config.yaml
kernel_size: 5
residual_init: "none"
beta2: 0.95
lr_schedule: "cosine"
Rows from block 3 of a small CTC audio transcriber, named by matrix and row number. Rows with one number belong to one channel. Each number is 128 + 32 x the weight over its row's rms, rounded and kept within 0 to 255. All counts start at 0. Numbers have three digits each.
After each channel's rows are labels from the 100 clips, of 14976, where the channel reaches its highest value: "loudest" is the band of the loudest frequency at the time of the peak. Only what is clearly more common there than usual is listed. The data: read English sentences (LibriTTS-R). In brackets: how many of the 100.
# convs0: first width-5 conv, stride 2 (model.blocks.3.convs.0.weight, 192x128x5, each kernel summed), inputs 0-127
# convs1: second width-5 conv (model.blocks.3.convs.1.weight, 192x192x5, transposed, each kernel summed), outputs 0-191

convs0.169:140148081181122113135120153151049141103121088089114116125087144151168175127134163133175118093088053158107103098120145041160125108119145122117133102165207091128154094148100125147144098139138105163145173204155159179122090139202120130120123140140131060115079101150121147141105170143163142123110113112043162118130081132164077088107117125167131104142092152097086121083146140171096138137067
convs1.169:152192128147070095133134129089107139114072112147120170133114141145145100112201136118111112081095104064125079101112164116082109135136122192108119137147140117106150118125073095078166106186122112057117100116117053148124200176128146120141084142183077156047120137100092116116141070136141157089080106156159139134138125102110123107140133046111134151110132115149130170130175168113141144096109154089096186126151166091122158134085073110185131126155171147130138073200127111138128115110127157124124137142163137103173073171139155136149134122111135091062079074148180090135128044129084076125
loudest: 4000 to 8000 Hz (82)

convs0.72:097156178129142176140129076083154201120127117119154136136105100125097141092151155106145174064106122077137076121151143108127136167092146053171125111137129116131124087102147107131158172110128079100167152137101114060140150144100097144145080169158110074103169191078129173124139038182120154087111084164123127139084111155133156150054144120156083092189150155091171117129145131131108096132095
convs1.72:138183138069194167136104155077088150124089045093098059084174184171190094155109126099130158182129096110150135077136121151132161154127119151118086134084130119064117131132205179146112148148095160194090154100123115101145180118109156134096151161135201157124115156143157113161141134127100112103158120110116140095115125161107100116131066078046114203188142124077113165161139132129114148088125142131122131134094166167114154186119152110140130126113154143111186150127096126099177176092092164099123151146110071117141143147048119178118127113161165153127132148073137118111132124069108109096
loudest: 500 to 1000 Hz (36); 250 to 500 Hz (34)

convs0.6:140106084124198099150104142113110162117106159118054146179154135082143168199070126133064148122117143102114081139170166096109093165130088108112099102154095069129137153112115110100158139116179057094137106151105124128139147077168150135164102147178149150134161131144166136135122113091123115149135129173129166206086100136114081144191173192179104165141104121153089060126146151177105109099125
convs1.6:143127231164146163104113182112171150185169110103144150155084149178119141155121125128116095096125143058112164080098176117191139125129162133159102158079127131095174141160101127125185098133122142110079089098120151125129126144180130158058151133111100116136099163114194157143125142172180120128115179100109123064095176135125130104196130069149136117140054141095064107151094106145111089117139133117124105087121134152135148078206172171141190129114143191100090103099132121157111087197143103172121101141047141153150118138133122084123133085116136158147149138147105175154158113193137160118
loudest: 500 to 1000 Hz (39)

convs0.133:116097115126122153175090119166161139145130174072133141162093144118088149096151115089100157169121070121105152147132109136115156166074118149119098162096090125186100039119125195127158219162131156124140151155148096107090072123153126096167088133127126097069151121133081166133080088135088101088171121138139061077133121113067145108075114102108098166110105127083151156168141122115113087099186
convs1.133:110196151141125167110166153104154151092130120155096142046161094171150103123123123153133133101090147125109069105132113156095104096144141107102157156153139157168147145090134134193120201144173128137162149144177089127169115108189146069133140141152151095112134116124087094175153147105052092078133146125073113144119142155158119084101105121129147100102125103111125087116143200139137148171115082110098099085152107163114132100098129100143049093139123186201151234162175144121184157161161126090125131134134121134142130201116107075095130156191136095063102072162150144093151146093087119136
loudest: 1000 to 2000 Hz (39)

convs0.155:134134122097105123145117116114084190120168099150135180135156156106128165139120111133137125158146143076147081157118154110132168096133127145141033132144115106144174093092118085152076081098089194132182091076104121103099118121067205096176129182143153161097143158096144136100109094117127160130100165128097137154065157143118097139135158135058114146132107060108148136160168151105195120097046
convs1.155:141067146081108108097214125114159181149179133128174109113135151115157128166120147157118062091141136203101134075182162120136118117157118175163146131098133104097090085165106111116125109111121168082157043114150186091095112162147133091112163155143162145143118112126091141086090155132099132122145176135128129099132100100157139097155148104136112174123151133141131143043147064111077174149158134117087074086072082115114167086141099179157132199115116065133128125062152102133045138090076124125122104120100090157101158140119112119101100125185126106064116122178120129151170176125171165128
loudest: 500 to 1000 Hz (36)

convs0.44:173107129124135190170073104160136157121116121123122137160130142137101128140105068096175137125116131071129100115100139146080160148140118096169113162108120079118110073100090050114105191151127126079106114103152092129129110136105146183137094093197165178124052138086056053118104079050123132090142141132154139137100151100116181118145083124159155181130130128089103176120147138138176134124183
convs1.44:084133147144115164131141102124132085031063144137105149148087186136095110124127210131127136100131184124147124167160152100159106135131108164131146168134177126096138147160160121100166128142192194193149177114151161145090125150090088130142126164106128134135129171087116098142167117120153153140109098094119095126165169223131117131126146143128140160134131122112184105155132099088092133190134156106109131068102117155138136084132135152119099173134099132111126144072091182098128174121088150091088142198165145143136107159186142110126011110150168187062074150114075123112158089144160119101
loudest: 1000 to 2000 Hz (27)

convs0.129:132111147146109137143112114155133142132113177102108174154153124155094168160187078155116118087122140101151105123116094121148162141082097079094134117158127131161039180129141145130135085091148110095140142115129152060104151149093190174171128160114131137163032157034119041106108111121132046169134134110153162127117102093070074107155140140141133118099094126114116143111109087111179136131075
convs1.129:174097156160083113146135114144153157156119069174084127095175129169090119173145079084174115151114108090165117158110150116114097097122125169085161163165062093105175210156169139148110162183176167134119099118124097119113112119164158143141128128149153098172102091098156110092112144138076199143145120122170127185106151117176112143117088096192139060109129141168114171142080140128102105142096126159111158144136085134143183115143151075110148111151072153131075197122168088198137133110191111132134114137134141096113167122104096160156181088189081134112096132128150114143129061086138085061
loudest: 500 to 1000 Hz (42)

convs0.69:168116153112107091135132109124077136109190132118152135116141128096183103153150100081086167089124184143108054074128128127143111108150161123152151143181132143173101135091127150126166132085089133170142031145117149097129143159085130142071151120145125130083203081082173166117136148121129118179161161126061139062150169101115125159171091148164091178163097147080086169140106169140151119113167
convs1.69:113088161147178124140136213132083096134084099135079074106124117194152139138089156133121161130071106138107141097076079159079133100098083119123151097159109131163082129117107132151135112100084134180050153098139157133111056132159116099080080095110131123089145132171146107121152085176102100128162127138167086168146193073142170170161151096143118106135120098159074146114125117166114091059150128110113195128165134128109172116146181090124146090173115153106143128133132127078115061140143177130143092138136083156052106165119100115109129119125070151143208144040135121099130090122114130092
loudest: 250 to 500 Hz (50)

convs0.74:096178138184148117138127143076115129127133096121117143066150167074110156136159183149139103174110184064130145167206083137143157164099091102137095100134074133194119111111115137122114215139169103153144111135098083144159122092152149107167123152129140136134083117078109069107143107108117099162102091070136142043102139137106110124113156135127127144112139156130169121090091093199089053116101
convs1.74:116160080077151139150097162141103118100096138128117093190133163168101151136153111110112161079154073135113110091132090096127076169101120142143109160133114138109120122191176105097086093121106099155127128133099112149181154144163098111102087068142171125146051171132081097112113113215159126089094057112154101143113150128147185134124188085055133104091092131146147177102114151103081159066109172174087128068114083142085134184162094120112123141102151104108112136115094126155146158127129188119114157140162108181045118123177156125090085161158124140181112120153080150104126103109087118195
loudest: 500 to 1000 Hz (40)

convs0.43:132112092090120137166173139142115121093181129145120113109147072108167064172097132136157109065110158145099095131064119115138152168113150103153159078051111153174139108090115124085079136094167136162105143066180152160084137112180179093068103087124131070140133125154094079154086080118100154128107154138181120113097128156137155109143104129066131168104185170084109123120157145142139086066150
convs1.43:124157137078160163157164142138133165060140165121128144140140163130150085137186076087063136153109116063098187124088142130084130119129130137075105100194057129169109159128101168068092147091169093155126066153115153111143123169130135116144107140115088140145108152137105117118115108030175170136094149176158145140057163107166123134156136156094101078147145179159107140109104038112094122153182153134159142168183087055100129210093193146121136062153154108102119119095147126154113130126112182133109101140121143137192124128101146135124112104177105159172150125110114127127138092112091119142
loudest: 500 to 1000 Hz (34)

convs0.132:153125106091081064083167146140142128083163149150127099110128150141090133120112150141150122149101102152174181147105176123211130156136118123153206134127177118170136154094110090067066102066155130099105125112130189110138142110078130133145082138151132171085094130093145166142180162184085143101190054086133110118186169135108098150122124179130103131148140082092163108114119114161091146184120
convs1.132:088161107138102116126045151145107130128079105122175116130117184113079073120044108110134128113085058160204131123100104096103149098127149121136101084072097132115138049142137142158143071082103162076144100144160184192115146177077121161088191152113096128150093149164130111177119136142151137172114093119160127134143160115182131098113104175089109116133111163121039085120067114106173127180127121141174134155121127149120102107100150145106130108134136153159127053092107120213112122173118168119111085159119096166103143151112139107121197084129095133104132162076122162136141130125161085109
loudest: 250 to 500 Hz (44)

convs0.86:222085151129124129144140103148192144070128147091103140165084153184064150108153134149137087155111081109137079090123127134132150155114119129084127158147119101122132086109135108162127167122088117084144059120112104109056174157090166113080139087088135090147077157095153133181149125171141179198120147199135135099111138087090127097149156068186128110138125163118162107117112170121172157150125
convs1.86:152205182129171115177159178142159160102186135133138162141108146113133092147156171134107127138116143140141118134093135116112138149174162146197169166138170135141138149188093099113188122170164084141078121188168125181115145091174114164114117085135137131151101123150106114126167100103173140139184160132101119146078116099076134152175168180174097072078187141191144117144191155182108136143121117133166093105144146135061092191092116173144086136107133158122132104132129118142139141109084184109093100104146144108155207131133096114130075119109113173161160096166167187163058156133153104092
loudest: 500 to 1000 Hz (49); 250 to 500 Hz (37)

convs0.110:053129141140128072119116078097121149145122121080096124113176153153099107149116104149100138137113200170180109059139110158134125145136177131133115130164154108140140114134158042120096168101094063176160089165164115108110104117064115155085175183160095078150138082097090154137099134091116114136130120164074173100103174157099131150149145127170143115175086135076129129106075168158142111166187
convs1.110:110110138174112131134089101076090093153095140175155145096112047078146082157140160147107177107104152135164141124055118106129096066050153068114150103143105172126171170148168150136098129205203140104105197190180133156153129107129090138070108126127163094146114068161197114146140191166167122177132123098079074096116126112138112077071136113114097138104103131132104132103114129096104096080070169101116120177084135144124101117145102171145148096096080116173122090117131093128130101100123093114138098123139204161117097124069125169113133144125167129127118143151132131177125135107107097082
loudest: 250 to 500 Hz (35)

convs0.30:140141102101102119115126172193126090124147121148143145122190123113151066121101170086099122095118129172108131117127115128113168142087144159168158165135123117133119127114114125141117069100130179086181109170151147141095174146210104098106157101120173137141147110102133146175127141130201137107141101110015068106149130117103019076121098141102064125134163167115191136122138137154117163111175
convs1.30:126137128172102139116140092115138169170088174149170092080125088121132115124135092121126107146139108126129083128092204105124085169149111164179118135139194147152109133102174088122141124201119100106186150139146180103157093141165087123102087135147063128157174150105161143082132132158109103143141132110079157149167132105090057129106133106141174177036142119148095133107131170068028130089103079143116161109129074112102078178123100195131098141134109139147147152084143112110165144167093117113166082090111101116156082141095143138098118083162128165087136085134093144085132110115038102079
loudest: 1000 to 2000 Hz (28); 4000 to 8000 Hz (28)

convs0.38:129104105121146151183118109163108079160186121148144156066132097122166160116147113073130102137091074090152101135188120128128105170084137131147141130111085135108077077146106056149144110090142140129072111159075157086037115104125107091156133150100150143121103147088143136111143195093135138136175147113142132070129098126172096192216135161135147161191089125131117118170143051120129139127136
convs1.38:149143149099108065162157116109191130139112155166120138113129079134109167134184136104136157108096130128185121155113114139149068128059133103146121064102111115139166120149081143165178198078097173133098086144113122175036125109184153164071171136147140138132102135135114081045097130114138132124131108121146150110114104159153072125208131157158103176153128132132136139139129121091094139037109129102132160077193118124121149114142164148148093074110124142119146073084097095139110154152134122092081102147151150085086160083107133124077106132151138045175117124108157119086140110110105157034
loudest: 500 to 1000 Hz (39)

convs0.123:161127139157162130140135111083067117159095137161085111163202135139088101156143181110074166164155147150119163127164121146133176056097113169183163134113145164106162137135117108212118147142157094074155114147136148109131083125132156196067115147089122148118077122115173113143180219110139069168113144117096125089153150132151146114139144100158143143125147176137169124119143131170183198162144
convs1.123:148187176101103119136093118103089176105109067121117104111072167094106129156143121112126130139079167089134155102081155149117080064138176145120155185124188107117098098109163111143139120123142139131143173168193066130116128132109132138147126113071114111193158122146149123159150164126136119124116106129158119157117110197107160187177143127127147196190142107116173183147109177117171149201124158153209181105211080186127130111140078120108138125162066163124084152117106119189125064129077172140159164152146114102121127117151088101078094109105129121157138124105122155092118113187173141104
loudest: 250 to 500 Hz (60)

convs0.102:145113084122074078099148166078056143136124129139186077180145098162162072075176070179105107130169084076111097142106136156134067097092119138069100191142138075122172154133085116187159083150076090101153154095055097111138138115097134077142155078088113131133140137134152169172098114134153134105133143129142169130153156146116128090143120189114141156141130128155129149103136146082102127093115
convs1.102:113077129176096113131140096119141158114131153150223113144152080111115120136166119113158154134160128151171128131112154167162123122151115145152125135117152144106125184136192126151129144137118089098162119101156149004106152154135083109119071137141121180137157145109195131125144133082125112119132127203162142155109124057090137123072154207147124113172077117095101103079134112115087167091105113034118179139116073135105131181078133167155114110113144149123113091074115144139151153103075104130172144147151095148145125093096090202166122135110081141116162141149165144130194185131186177162
loudest: 2000 to 4000 Hz (37)

convs0.4:122112098044141186072118158157101114138122131130115158133110166178079132083161135164074121101166130142082114104091122149116113055096064212083154115135111126171081158096119102141095121105147096058120087124181143157100120135113078148108168119136157145155130132154192086107114203127073135151154104154086174116117109094116085098170115148146129146155145118143078150140133066105104085119116
convs1.4:150108166127156115168107131077141172113088114163120157086065172119149106161120147131146106121098093119110120141161073144115156023142070091053067086083118142109178116140139122093074102107141124156200134125100141112181109076135150150073136080136174083101098161117096140099155171147161131101132097084170105085124090144035127145143132147156065114123103160149160131134051186113139138149105131108110152167129087089110162144168154105106181102067133127139056156126161136120107124180082128148144124128088168085082154117128091100091144148156114098152114094079154124142117097105119085145
loudest: 250 to 500 Hz (33); 2000 to 4000 Hz (27)

convs0.142:082115148112165143102151135156121139125075103117124147167135107162149111147128112105097128071106054135156070193163120132154139153118136109099086102116182103163107113082119112104116129146226127198158109126142125065117155119159132166169111154130076138189188144172147127116143130135046098116194082138111135121103116054107182141144097106138129161128135097062131106072165138175131089123147
convs1.142:150083126161136105051207136129136152156159157161131102148175158113150099118136117099140115090139183144155147148159141116135155117144068121133139133106121087169129125093097155106082120153091165095083082061094155117103085114126138116167136151152136116090236079140166114170130188100108113123142093130128061099153102067130075088126189049145136080081146122120134156103086102119088112147134111079114175091133119097094124148069131081100147179092131145175137098119089116133091145110132135215163078121139095183176111143108150119183145119113155177151124054155087147106137148141145119117
loudest: 2000 to 4000 Hz (47)

convs0.56:136162134104082125115104111120062140133094105148165160073133137166136178085114114114174105144188132102124140150173176139175105163092135060130157137139126176139134081165110132161124122160084140140177112117108086095082136177188115076094131197075150091135119132140138157118067076154156061088144133150187143154143086104117072103161152126136086147140126156150127106149190194158135118146072
convs1.56:126103108122132168149047106138103125113065117127206143098095100080110113101098166070125093114111155148137120121138075085150113148125198109146102122111108081120175148147118139140048151152182176117081105105154115112111151092079131065177152134111148164121119137122098097123071193102138183113146093104131063121077141132127122131114124094146069089097113164163185200158111181156126089104152118106125153164119105113158129145105137080146142182181082132150097126173104100151122111100196076103186087101161133084086104086144086172131127168154148083152100093086137158096126122149152106171
loudest: 250 to 500 Hz (49)

convs0.99:157124113150172179136114145164071132104108154155136111174166173128125104113142128098139112121110186146093160099163056146152100069153136162144094204159130125042121123114132119158129109132163144179190105147128192113196119101134123114118135107095135132104070144085091116148119099109164124196215117152125155103103116085052141167132148073097120117122088147116149141115109121162163192124093
convs1.99:186102153100111110133162107105177110099113131142131132166093112106146147167172134089143102153107129182154179133147130195127112113161175118131118143145048083147182051096038119092090096120163192149127098121149140168089134151125161126117144063152138177156075081130110097113164055099122128141139108111193182133115131156122163099183128126116099127131091112157127189110115122131161138149142110100133106166126106124099127138200107130113148179155192098165133106143114124095113111137132180147156102101183132154066071074163115055173082125147082115164081196163135138164117143143165151123
loudest: 250 to 500 Hz (35)

convs0.180:109141161137118086134086148108158144142142081119138180192083104137100108095127147094111120133160152150053163141129155092139117111116156198117174115113118132111139122154112190157188130165090070097116155127103108179156140201050104115136115071121115170154108045161116127081125090205167178124113115139094107132085122155166148080044127136162133129114150143162109119170090119127129118161123
convs1.180:182113069159171127139131129187131183100154073128092095125122109141120155128158117076192135199070129130054168139110113070127098121100143129116169121163102142152211199188167183092109146098106142160141151152116128134136107148182093150140143117130163109078176157089167075127121130137167160151080142130107139159111137050136131170079093177098127100158160102126152109124122084157094152154128131179145121113153135181068165184156130102153129184117197109168153183147127119130176126158141164135111119170056099155154151138152107087094145113119127109186096087144101118139157120122093109147
loudest: 4000 to 8000 Hz (68)

convs0.1:165150130163110178135145138193157157152140123109160157165162093146127150084207138073109142157157119138111161120065169083142136184169085152192106185133110127161135178087132141185193093128122145168146143160096137137188097141120174142106103177107091027146162142096126131097119172137129093099134129118101118130120104126173128083117148083110114094089066113114130119105135132048129124147133
convs1.1:142095121137128098094087127147097105095147152138112144109185144217124103128124183116099187164171155119119121178172144073141118148071133159167193132167071145131127137118107139165107122124116112140083083144161182068082128208095135076195087123149150135128047144120133149129187118136107123131120143172121163088118104133131213162154090089069113090090089163096112068068136126139106123122158140121105145112164116151141111136161167115113125156213150104107082136068122143116108125079104121162098148136125092162150176158147106139084167129125165089134165131159124166096076127094155122197
loudest: 4000 to 8000 Hz (30)

convs0.45:158094155095141148193111190121086155124133113144157099091096161126115155099117136164181178163168075143113069129111130148079158119139101148170156081129177172071094108146149131134168113166088152137159164089151102122146132144097122122144123128099127138114132187121201128166131110127068109103115087137108133086145141167088150076114122042145125094102137140088208148171126104161067079182157
convs1.45:123166195175141156120150145078113089106102094148184150189080142155097108048107123126068074218095109152165125130111148083157157173118139125102100173121118172177125141137169160134104072102139125139093168141134127125147091109088095097166149180088183146156129127080111081146162158133189130130078102157115111130172131169157182145093167127157086168134100153138072129121120160108138155102123102136089162114116189137068144153153109129153168124116129115148131091117134098146127176158130132137162113114195108120154121129166185191145104138154132090029148138215119124097141136129149092091
loudest: 250 to 500 Hz (47)

convs0.47:146120086120138092091140114192108120135148152107136092138152053125085156140124132104135148119127232146079112072091099156133107129120110132108130210126072082125091153174183140147189137128050127081087113124124143122079174090115147147100095115101100106164107131109125103094146097166118097080176106188175115101144139115122149052127126120141162166107085164154124162150090106130195111150107
convs1.47:101048140173137142141128121116113194128093193147128131095115149133142150096126137094128126129155171170098118066162113130141109155083134154159131127077096139130115150127154126092095170125104090139207145137167185125128075158190168137140182157177138142133134103106114113124103146106170188127104092165143160060149066136185163153142085086108143136118151138119115103127113140146158155194102061134115105085162125140159073140146093111119118215077112093156139108107096166097115096130110084145110165066125139173115093206043136175095109174101198141089116090150098098087150122116131139141
loudest: 4000 to 8000 Hz (32)

convs0.114:186137170079126150112160088180141138165112117118115128095111152122159063092095136103119130160156130090115089150121161166136146180111023140136066181090141128144147147096164106101113133130133141091071124131078153142108152082065090112118158135154168170138146135135131147087099144102135126099152151117123077136127147117064156122175104094160111132094189109130141202124157111020148179152135
convs1.114:116118122143131130080158151061170201110146139184081155106090118130120138123177131167155159135145156099111140158087107108146132109120098171100159161092120157112207113085076150176150147117168162075145225174107055135162151083109140106109113146137130062138122107163140163206185179091116121142098176166117089166110135064119087169125128138174131129118161192167142128135106145148133135116064133102134118179172156094155170141118108155158087100153054125082177077136135162105122148140135120141083130151086155147154125133144101147142097156176155120170177133173172103157146129091163109100
loudest: 2000 to 4000 Hz (34)

convs0.63:166182097130093169083124162166031103082110133149097107042096093121153139128156168125087109115131108165124067151126109153174117117153177167122160140103109155148075117107083066096098133079085110151108139177109158113115153127138136144093204144108142094157122132136160113167084175142133150155208189108140089107151129057130126128178107146091107166139107129110156118109105163104144097159139
convs1.63:142182145075124136129147128129151110185116173132094102159123158129109144093141118116118158150106196133162122126144195105038097159121109161097099111118170102091104098162081065125110103137090125070140076102121176121148086128099125215147076178139191095126154189133152100099124076145129147137147129160118142108151116147192163181143108120120096073170112091130128097124119132180130120190170171148142131164145112139139148067109147134178173063141162110083123168078160094137131104183137104106113204164130117148188132149090159142154137154070158082182098132102141121117144122172158138072
loudest: 2000 to 4000 Hz (38)

convs0.101:101140112152145118136100135135083078102124131115132144191164090070152164067128129133116102133110129115112079102108113161138154164160124150136077133119097138131141107065152134143181123117096056063125146155216124125150129142148097080099161121095131115131133124147148095137134126127133144150184122129119091177129143118083136124117223130115104088135067109241130157101069044160102106174149
convs1.101:193060105023110107131116131184117125160115161147165100136118130094123096101134185150107168165102096121163126109142095111149127152075097112090156120174076110058103121175181157098133125051097079110101122114136168133089151112127184107135139084116072091097137178104146146142103168060195109162104142096104123105136152099103138159128096114185147112141070152177143168125148073064144090147159129166132150153142104088168146104137110137143149112109137148141093088125130137145118164121139173134097063158143133128045164118131101119087086146154101132083132143101050082107163084151160143103
loudest: 250 to 500 Hz (52)

convs0.22:107157161142114103160141136180162153157123127142088087104127139174148120073157126096157082104149149196164159032100147121090111114126139163116116159136155140127105170098093120143108153088145171144068145141125059133094103104065142164139113115134145031145105119088074116167097123091183162096076106097097139083141143104148076077094112108074137163129101139083140088151145149078170118108158
convs1.22:198154123113111189110101127117116098123175119104142117134110173150088154187132022058097166088077160092102175102115165099204179129108135185148081147129156127072142103109185132171078139122120096197140123135155112127135141130146141197164090113144074101155180111150134129153194135138110124145103111093101105120127207171137145184110153116194097100092151135140118153164078143153119106127123106129144149131130127122139135089136134079099138190131204104102111141137145089139177111132128154178138181146141126170164079143145145131167111108146112110185144174065175157144143164151105136149
loudest: 500 to 1000 Hz (34)

convs0.165:122123128128152135140123124120181072202127127141148178176112146085151123124153115090127132030131069075166130113116147099092108160109105112160111206107160149157118123093111128179126115161147132096182130121093106113137158120149148204109171063081156102181093114056116146190155084128186148167076111121127152133109130172122093122135070102118143064152073107152144133129100104111162120143134
convs1.165:144122090129149138067159086089134112137150094082092123117159096137082157089139141148084091122139175108140166099162152072123130125103174094133169131124165128130152090137090128143116154143206180131088141151187127176101137099128088095124126118172154208104212132148107096175098130106131123149105139105095130135176115086116126108124156137092136109125166112132087111151110089118170103083102081089170118077092148130148031133089152084153123164132158111089093093125110133127133087079099131032140106147115118130107138144109197163115160112062172126046118162097135132171092086090050113109
loudest: 4000 to 8000 Hz (92)