Rows from block 3 of a small CTC audio transcriber, named by matrix and row number. Rows with one number belong to one channel. Each number is 128 + 24 x the weight over its row's rms, rounded and kept within 0 to 255. All counts start at 0. Numbers have three digits each.
After each channel's rows are labels from the 100 clips, of 14976, where the channel reaches its highest value: "responds to" is what is common among them. Only what is clearly more common there than usual is listed. The data: read English sentences (LibriTTS-R).
# convs0: first width-5 conv, stride 2 (model.blocks.3.convs.0.weight, 192x128x5, each kernel summed), inputs 0-127
# convs1: second width-5 conv (model.blocks.3.convs.1.weight, 192x192x5, transposed, each kernel summed), outputs 0-191

convs0.87:119155154152148142129160095149118115098111152155118107122104120111156078103101110096074171125142113145082134132096137100142134163125146129157135118126132155114129105143103135158166122131109160136062148131123119101185107106161137072144170129111116103118146116116131141156132118140138116137097157120143138149091120163166132143142123147092160165122128093102068137109134120092134132130169
convs1.87:124128145119091104103138145152149126140110130162125087168125109129160106111165166133162124103186092155137119140136146137120071129140118141130171139182112152144151153116143136094109133134087105172132105151137142136094146099145124137138165123120111118127133076150147109158121099150136112133122089164104160132147127113120189117117123120089175165136134116139136122111137094134151150136115121149151117174148144129112130108161117138145180120128107118127118126124130155167187123103138152112107146152148109120110108132135160153194150133167128139053105140135140084129164158125158154158
responds to: voice: male

convs0.121:101163133151074127119147176101198113089070126132076153178123075135122102114127144132125128167110125072101101139144125100100140150120112109167142125114109124128157139132094096147135140129146085124122127167098124138160104140128104118118139115086150182156143135149124132086141161140140138162121141121121125110136114114121143133133107106149154121142132104115121127101068134130092136138127
convs1.121:138168110134185146131128127158138145131113160118125139133119149159128160110098052130125120104185130175118099125108134091116142128116157118165135129156141125168152126124137170158144115113154155140139114113110146131167142137155111104144138138132181140125181112100120112140157134135151183133129131085092095102119115107131143123125140107098093124120153152152144152161127156146120154127114140125131149129141138157168148059151148122118124122132124133146153140119093164121165168135161139131209128120128137094152153161106131089147072125150135142106095128133094167106098095126123130101
responds to: voice: male

convs0.96:134139118140129111113145111132164160122142152101133109120140149116144149172145120160138120115098157112155100113195152107156083111129162076097092110111148115112099131145108138128143137119120121099132114109141117076123145112075148107161133125103136100197121144092191150118124129106131153128150126157059175110119102099128116175145115123106149100110141145114134136121129120134141116099112
convs1.96:102158133111127099107131155147097148136131140117146122095107112119114134093117107148117100109095110103126094110145127146111114096149150070098114142139124096137130131166152113112134113178093141135198149152102118142125116151113102112116157092148160086094162107151097105131122135123155117109126126123101116144125165104114113124137102124131174141111159083112124115072088153112138123128144114085084077115106097125121122153133122119146138124068099126133139134123104121153151130140065123081150168101123134166104137159100115121132091156142112127113070119123087113124098094153165139165
responds to: voice: female

convs0.62:123122116131092099172130105146118127089144125105153151112179131111150151165128113111161155176143077114138137137152091085121089143129116142118130147142108138159130160129161123092120122155111176131140124107163180157126120091128130137145129104100154141120123122126137118106130129120095144136125143104163148131124134118172139150068055154144132122174130107119152116130109119117087137194126
convs1.62:135106124127143129093122118118094175147161156109160085081107137186124157091171146110139112121130117120153145079145158142131107129143134126146111140156121090106113098122149139162153100134112148125109076144154107122111134131134102098082110140119105110112117118139073104104161121151144140120134100099122138111128135117097105153144149124172145133146082113133172182077142131151203149137146110114176168134144127129105150119132109102156134148101156118114148127127106117122099103157145164089098138124139083101126111153134159094139115144133132100107115156128161122096125078145159145149
responds to: voice: female

convs0.52:165135113117163174159115106123093143170143124164090156109138121130149137104152109114164125110163138139121081123108160111155169171134114093116145108111111142110131113132137167169112097123145128071122124105110155136153085118126134174149125143085163106153120127171071075140122133118142137092141120119140137124111149121122093118159129107152148115144147080109113091164144139151141106136119
convs1.52:187119147168086130142115146121111145144154126156130117123113166117101176138132137093138118089131104136112130145094132122129136148147117112131116129152123122098157196217158131132120147159164141121145145115153119131110131124091121119162169110111131136137127131138146102137150143105112133126129169137118130136129098127142122142120055129083090164143130142113093117142129126093116075088094128095149150129108113138161106145155092124087120112156116119101170075114133096151122138122110109142092130125161128100095144136107142150110092165127160143096130148173162137165133100108088109115
responds to: voice: male

convs0.160:117166194125117166135109171118146159098125123129118147132135162139149136086109125140152126186139104117148126113102107088099146116165128137122165130143111159136157128093122121152090117130086140106118141126123115087116086111144130126087117105139085138073122102079115106103147141134149129164108138136137111121113154120151091091103149141133116121126081157087117110091126165123075116127144
convs1.160:171135113094123137082169119138147117124113120130122074163160145141132106191117137162136129129150114130117129085161131158159118139153151134104126143090108110052102080112077127155146137108102105124145103123123162118113124128119125108114144175128098147140142131138113134148117135120153142126155178084068137114152159158124138137141127075133115114078109154086123157140101102113148142180151126129104103142151143159149111128155139134147137130091105132094122127162130123128095123138152134113134137115139102146116125170106146131119168133159126137119129122106043131156181110133126111142
responds to: voice: female

convs0.61:110089113118106133109081126072114134153120115146125073117116167102146112162152111134114085071137094174128118107172119155102150086153098151118126111139142136165093105117130110114141124153159127070142102134172138151145128096127168092189084164111136152149091120124134115088109141129129129151128132109115149130120125120095143130108147145132130135127129089105133117137104137154105110106119
convs1.61:102092099135085140137108125143157116114155123128102139142137114169099114139181143147125138116145110114126135137130110126107120100135134098137140115146078107178142149143120117141151072074154115168103106138129085179090137094126135081104135186123155140139156132113154135119126132137122128106145098157166147144162076105083136128141107159129149178151118135126111131141131124117155084090140177115133124157151152144131116111136143100121140069120157090149128083125141142128140118107117131148112098097124179126137145132109107123116160162113111103096112159088153133173100077122136145151
responds to: voice: male

convs0.91:083055138132146137141142126127129125082153081173121136182103123158109134132147161132143147148134118154128127063172096139158142113122117094134109148129075101122075072136152151134112104131115138130129147131113100120152118154136148121145130124138125099128082120128107133134152154127133109146061114127151101132181119109142141117078149127167120121104119138127096124104132132129147118117093
convs1.91:125120101114134106127116098154138115131066178168145156111112150121100155139154120116158135114128120118132134098125126121161097112146161130103089077163149145138163134135160120136183125105135111120132125125100119114099123146099160140086103098134129119113101121153153164109167125110089132177113147090083167095159123075043099165120138128141092150128179167084125155146115117096146178159116123150139151144173103155136152118159113110147143107120102130114125123114134139165148118121119144126118144141145161115136155116119146111124139097107156121136156103145108132122145143148143144082
responds to: voice: female

convs0.83:123124094137150161167097126120090125132115158119148098146093161144121118123139097162111090107115122108132117116086121109154140107118100110174134141136146134176169122084125106123172116133182096114141133139137142097166149134132153140125130137077081142108097118139066146149160114142143120098092169129113149119113131157122175137119131100109176139126117127164141120130098137118144098139075
convs1.83:118114174151123121154114123088158143113136125132162093115121117137131154149113111117133178132068098099172173139133137110151111130139123135153129130135162137126121157145118102129124081128142127148150158122143122114140102102152155145137098117153128133187144148125140132186158149162108132161115128147130137119113147132116108095110071112128173167131171151140090108175131141101101125099110152153111162124148113142167149172105143165139138078146110127100141113128140085122172109149162135133150126118077139136096136164108097102122099114163150160158129124156099186149122122093086122120
responds to: voice: male

convs0.70:098144133118162120109087138118134129071125143118116100117136136111132101139114136154148134144133106092114124090150126123124149172090160138090092087124099168134188117156127103147165148147174142128141108096115084121122131097130133100101143122118153126103153159140152136134118151153076175146155147136130126126159152142116107083086133099137100124158184111148142129090142116119111078146127
convs1.70:138163150148117127136125132127136115155147140089133128177156124161135129084099164137132120172137155123148118158143105124132145110134142162120155132165128128131080124102172118121110088129177140127125116140171132143096101128132109144139153091134118146094142151135140084128145085140136148140148141120115174151157113112144129097128109154141156103120180139137139089171138128088095105095172120173157118097127114158119104152103092167154128084115153156133153122113123149161155089156105117106161129144123150166159090126130116083153109088139120162164131135135161080127136146130064150122
responds to: voice: male

convs0.174:145102134120099139098129134126090135160111160113073116155120173127120132139144156110111125117120124114146103106126129094148098117072153115142121159151113129140093168142151119163121134085121090106124109128138133123095140153169112153158105113079111127127096172119116102116133121138113056136114105129112142116185133107065112099121096145162104175113138160138159133123140109099158146145140
convs1.174:098122100114104146157153139177181173087107145153115102141119098155153138129151113165167148100064112131088106155111119118092130104107101107114149108116108152131136186107186141085117121085115126118121124103124127114129114111132123133111127110161104142083116169113136138120112146139148103091088116127157131134144129089115137110126157150124105185127159149162138087123109131111126127090135123110131155120107131123156163130114151132168099085139094091103127161099149135154160084135145106153105138194115147156098143139120125095132156095154122117122123122127138121098135116105118165154
responds to: voice: male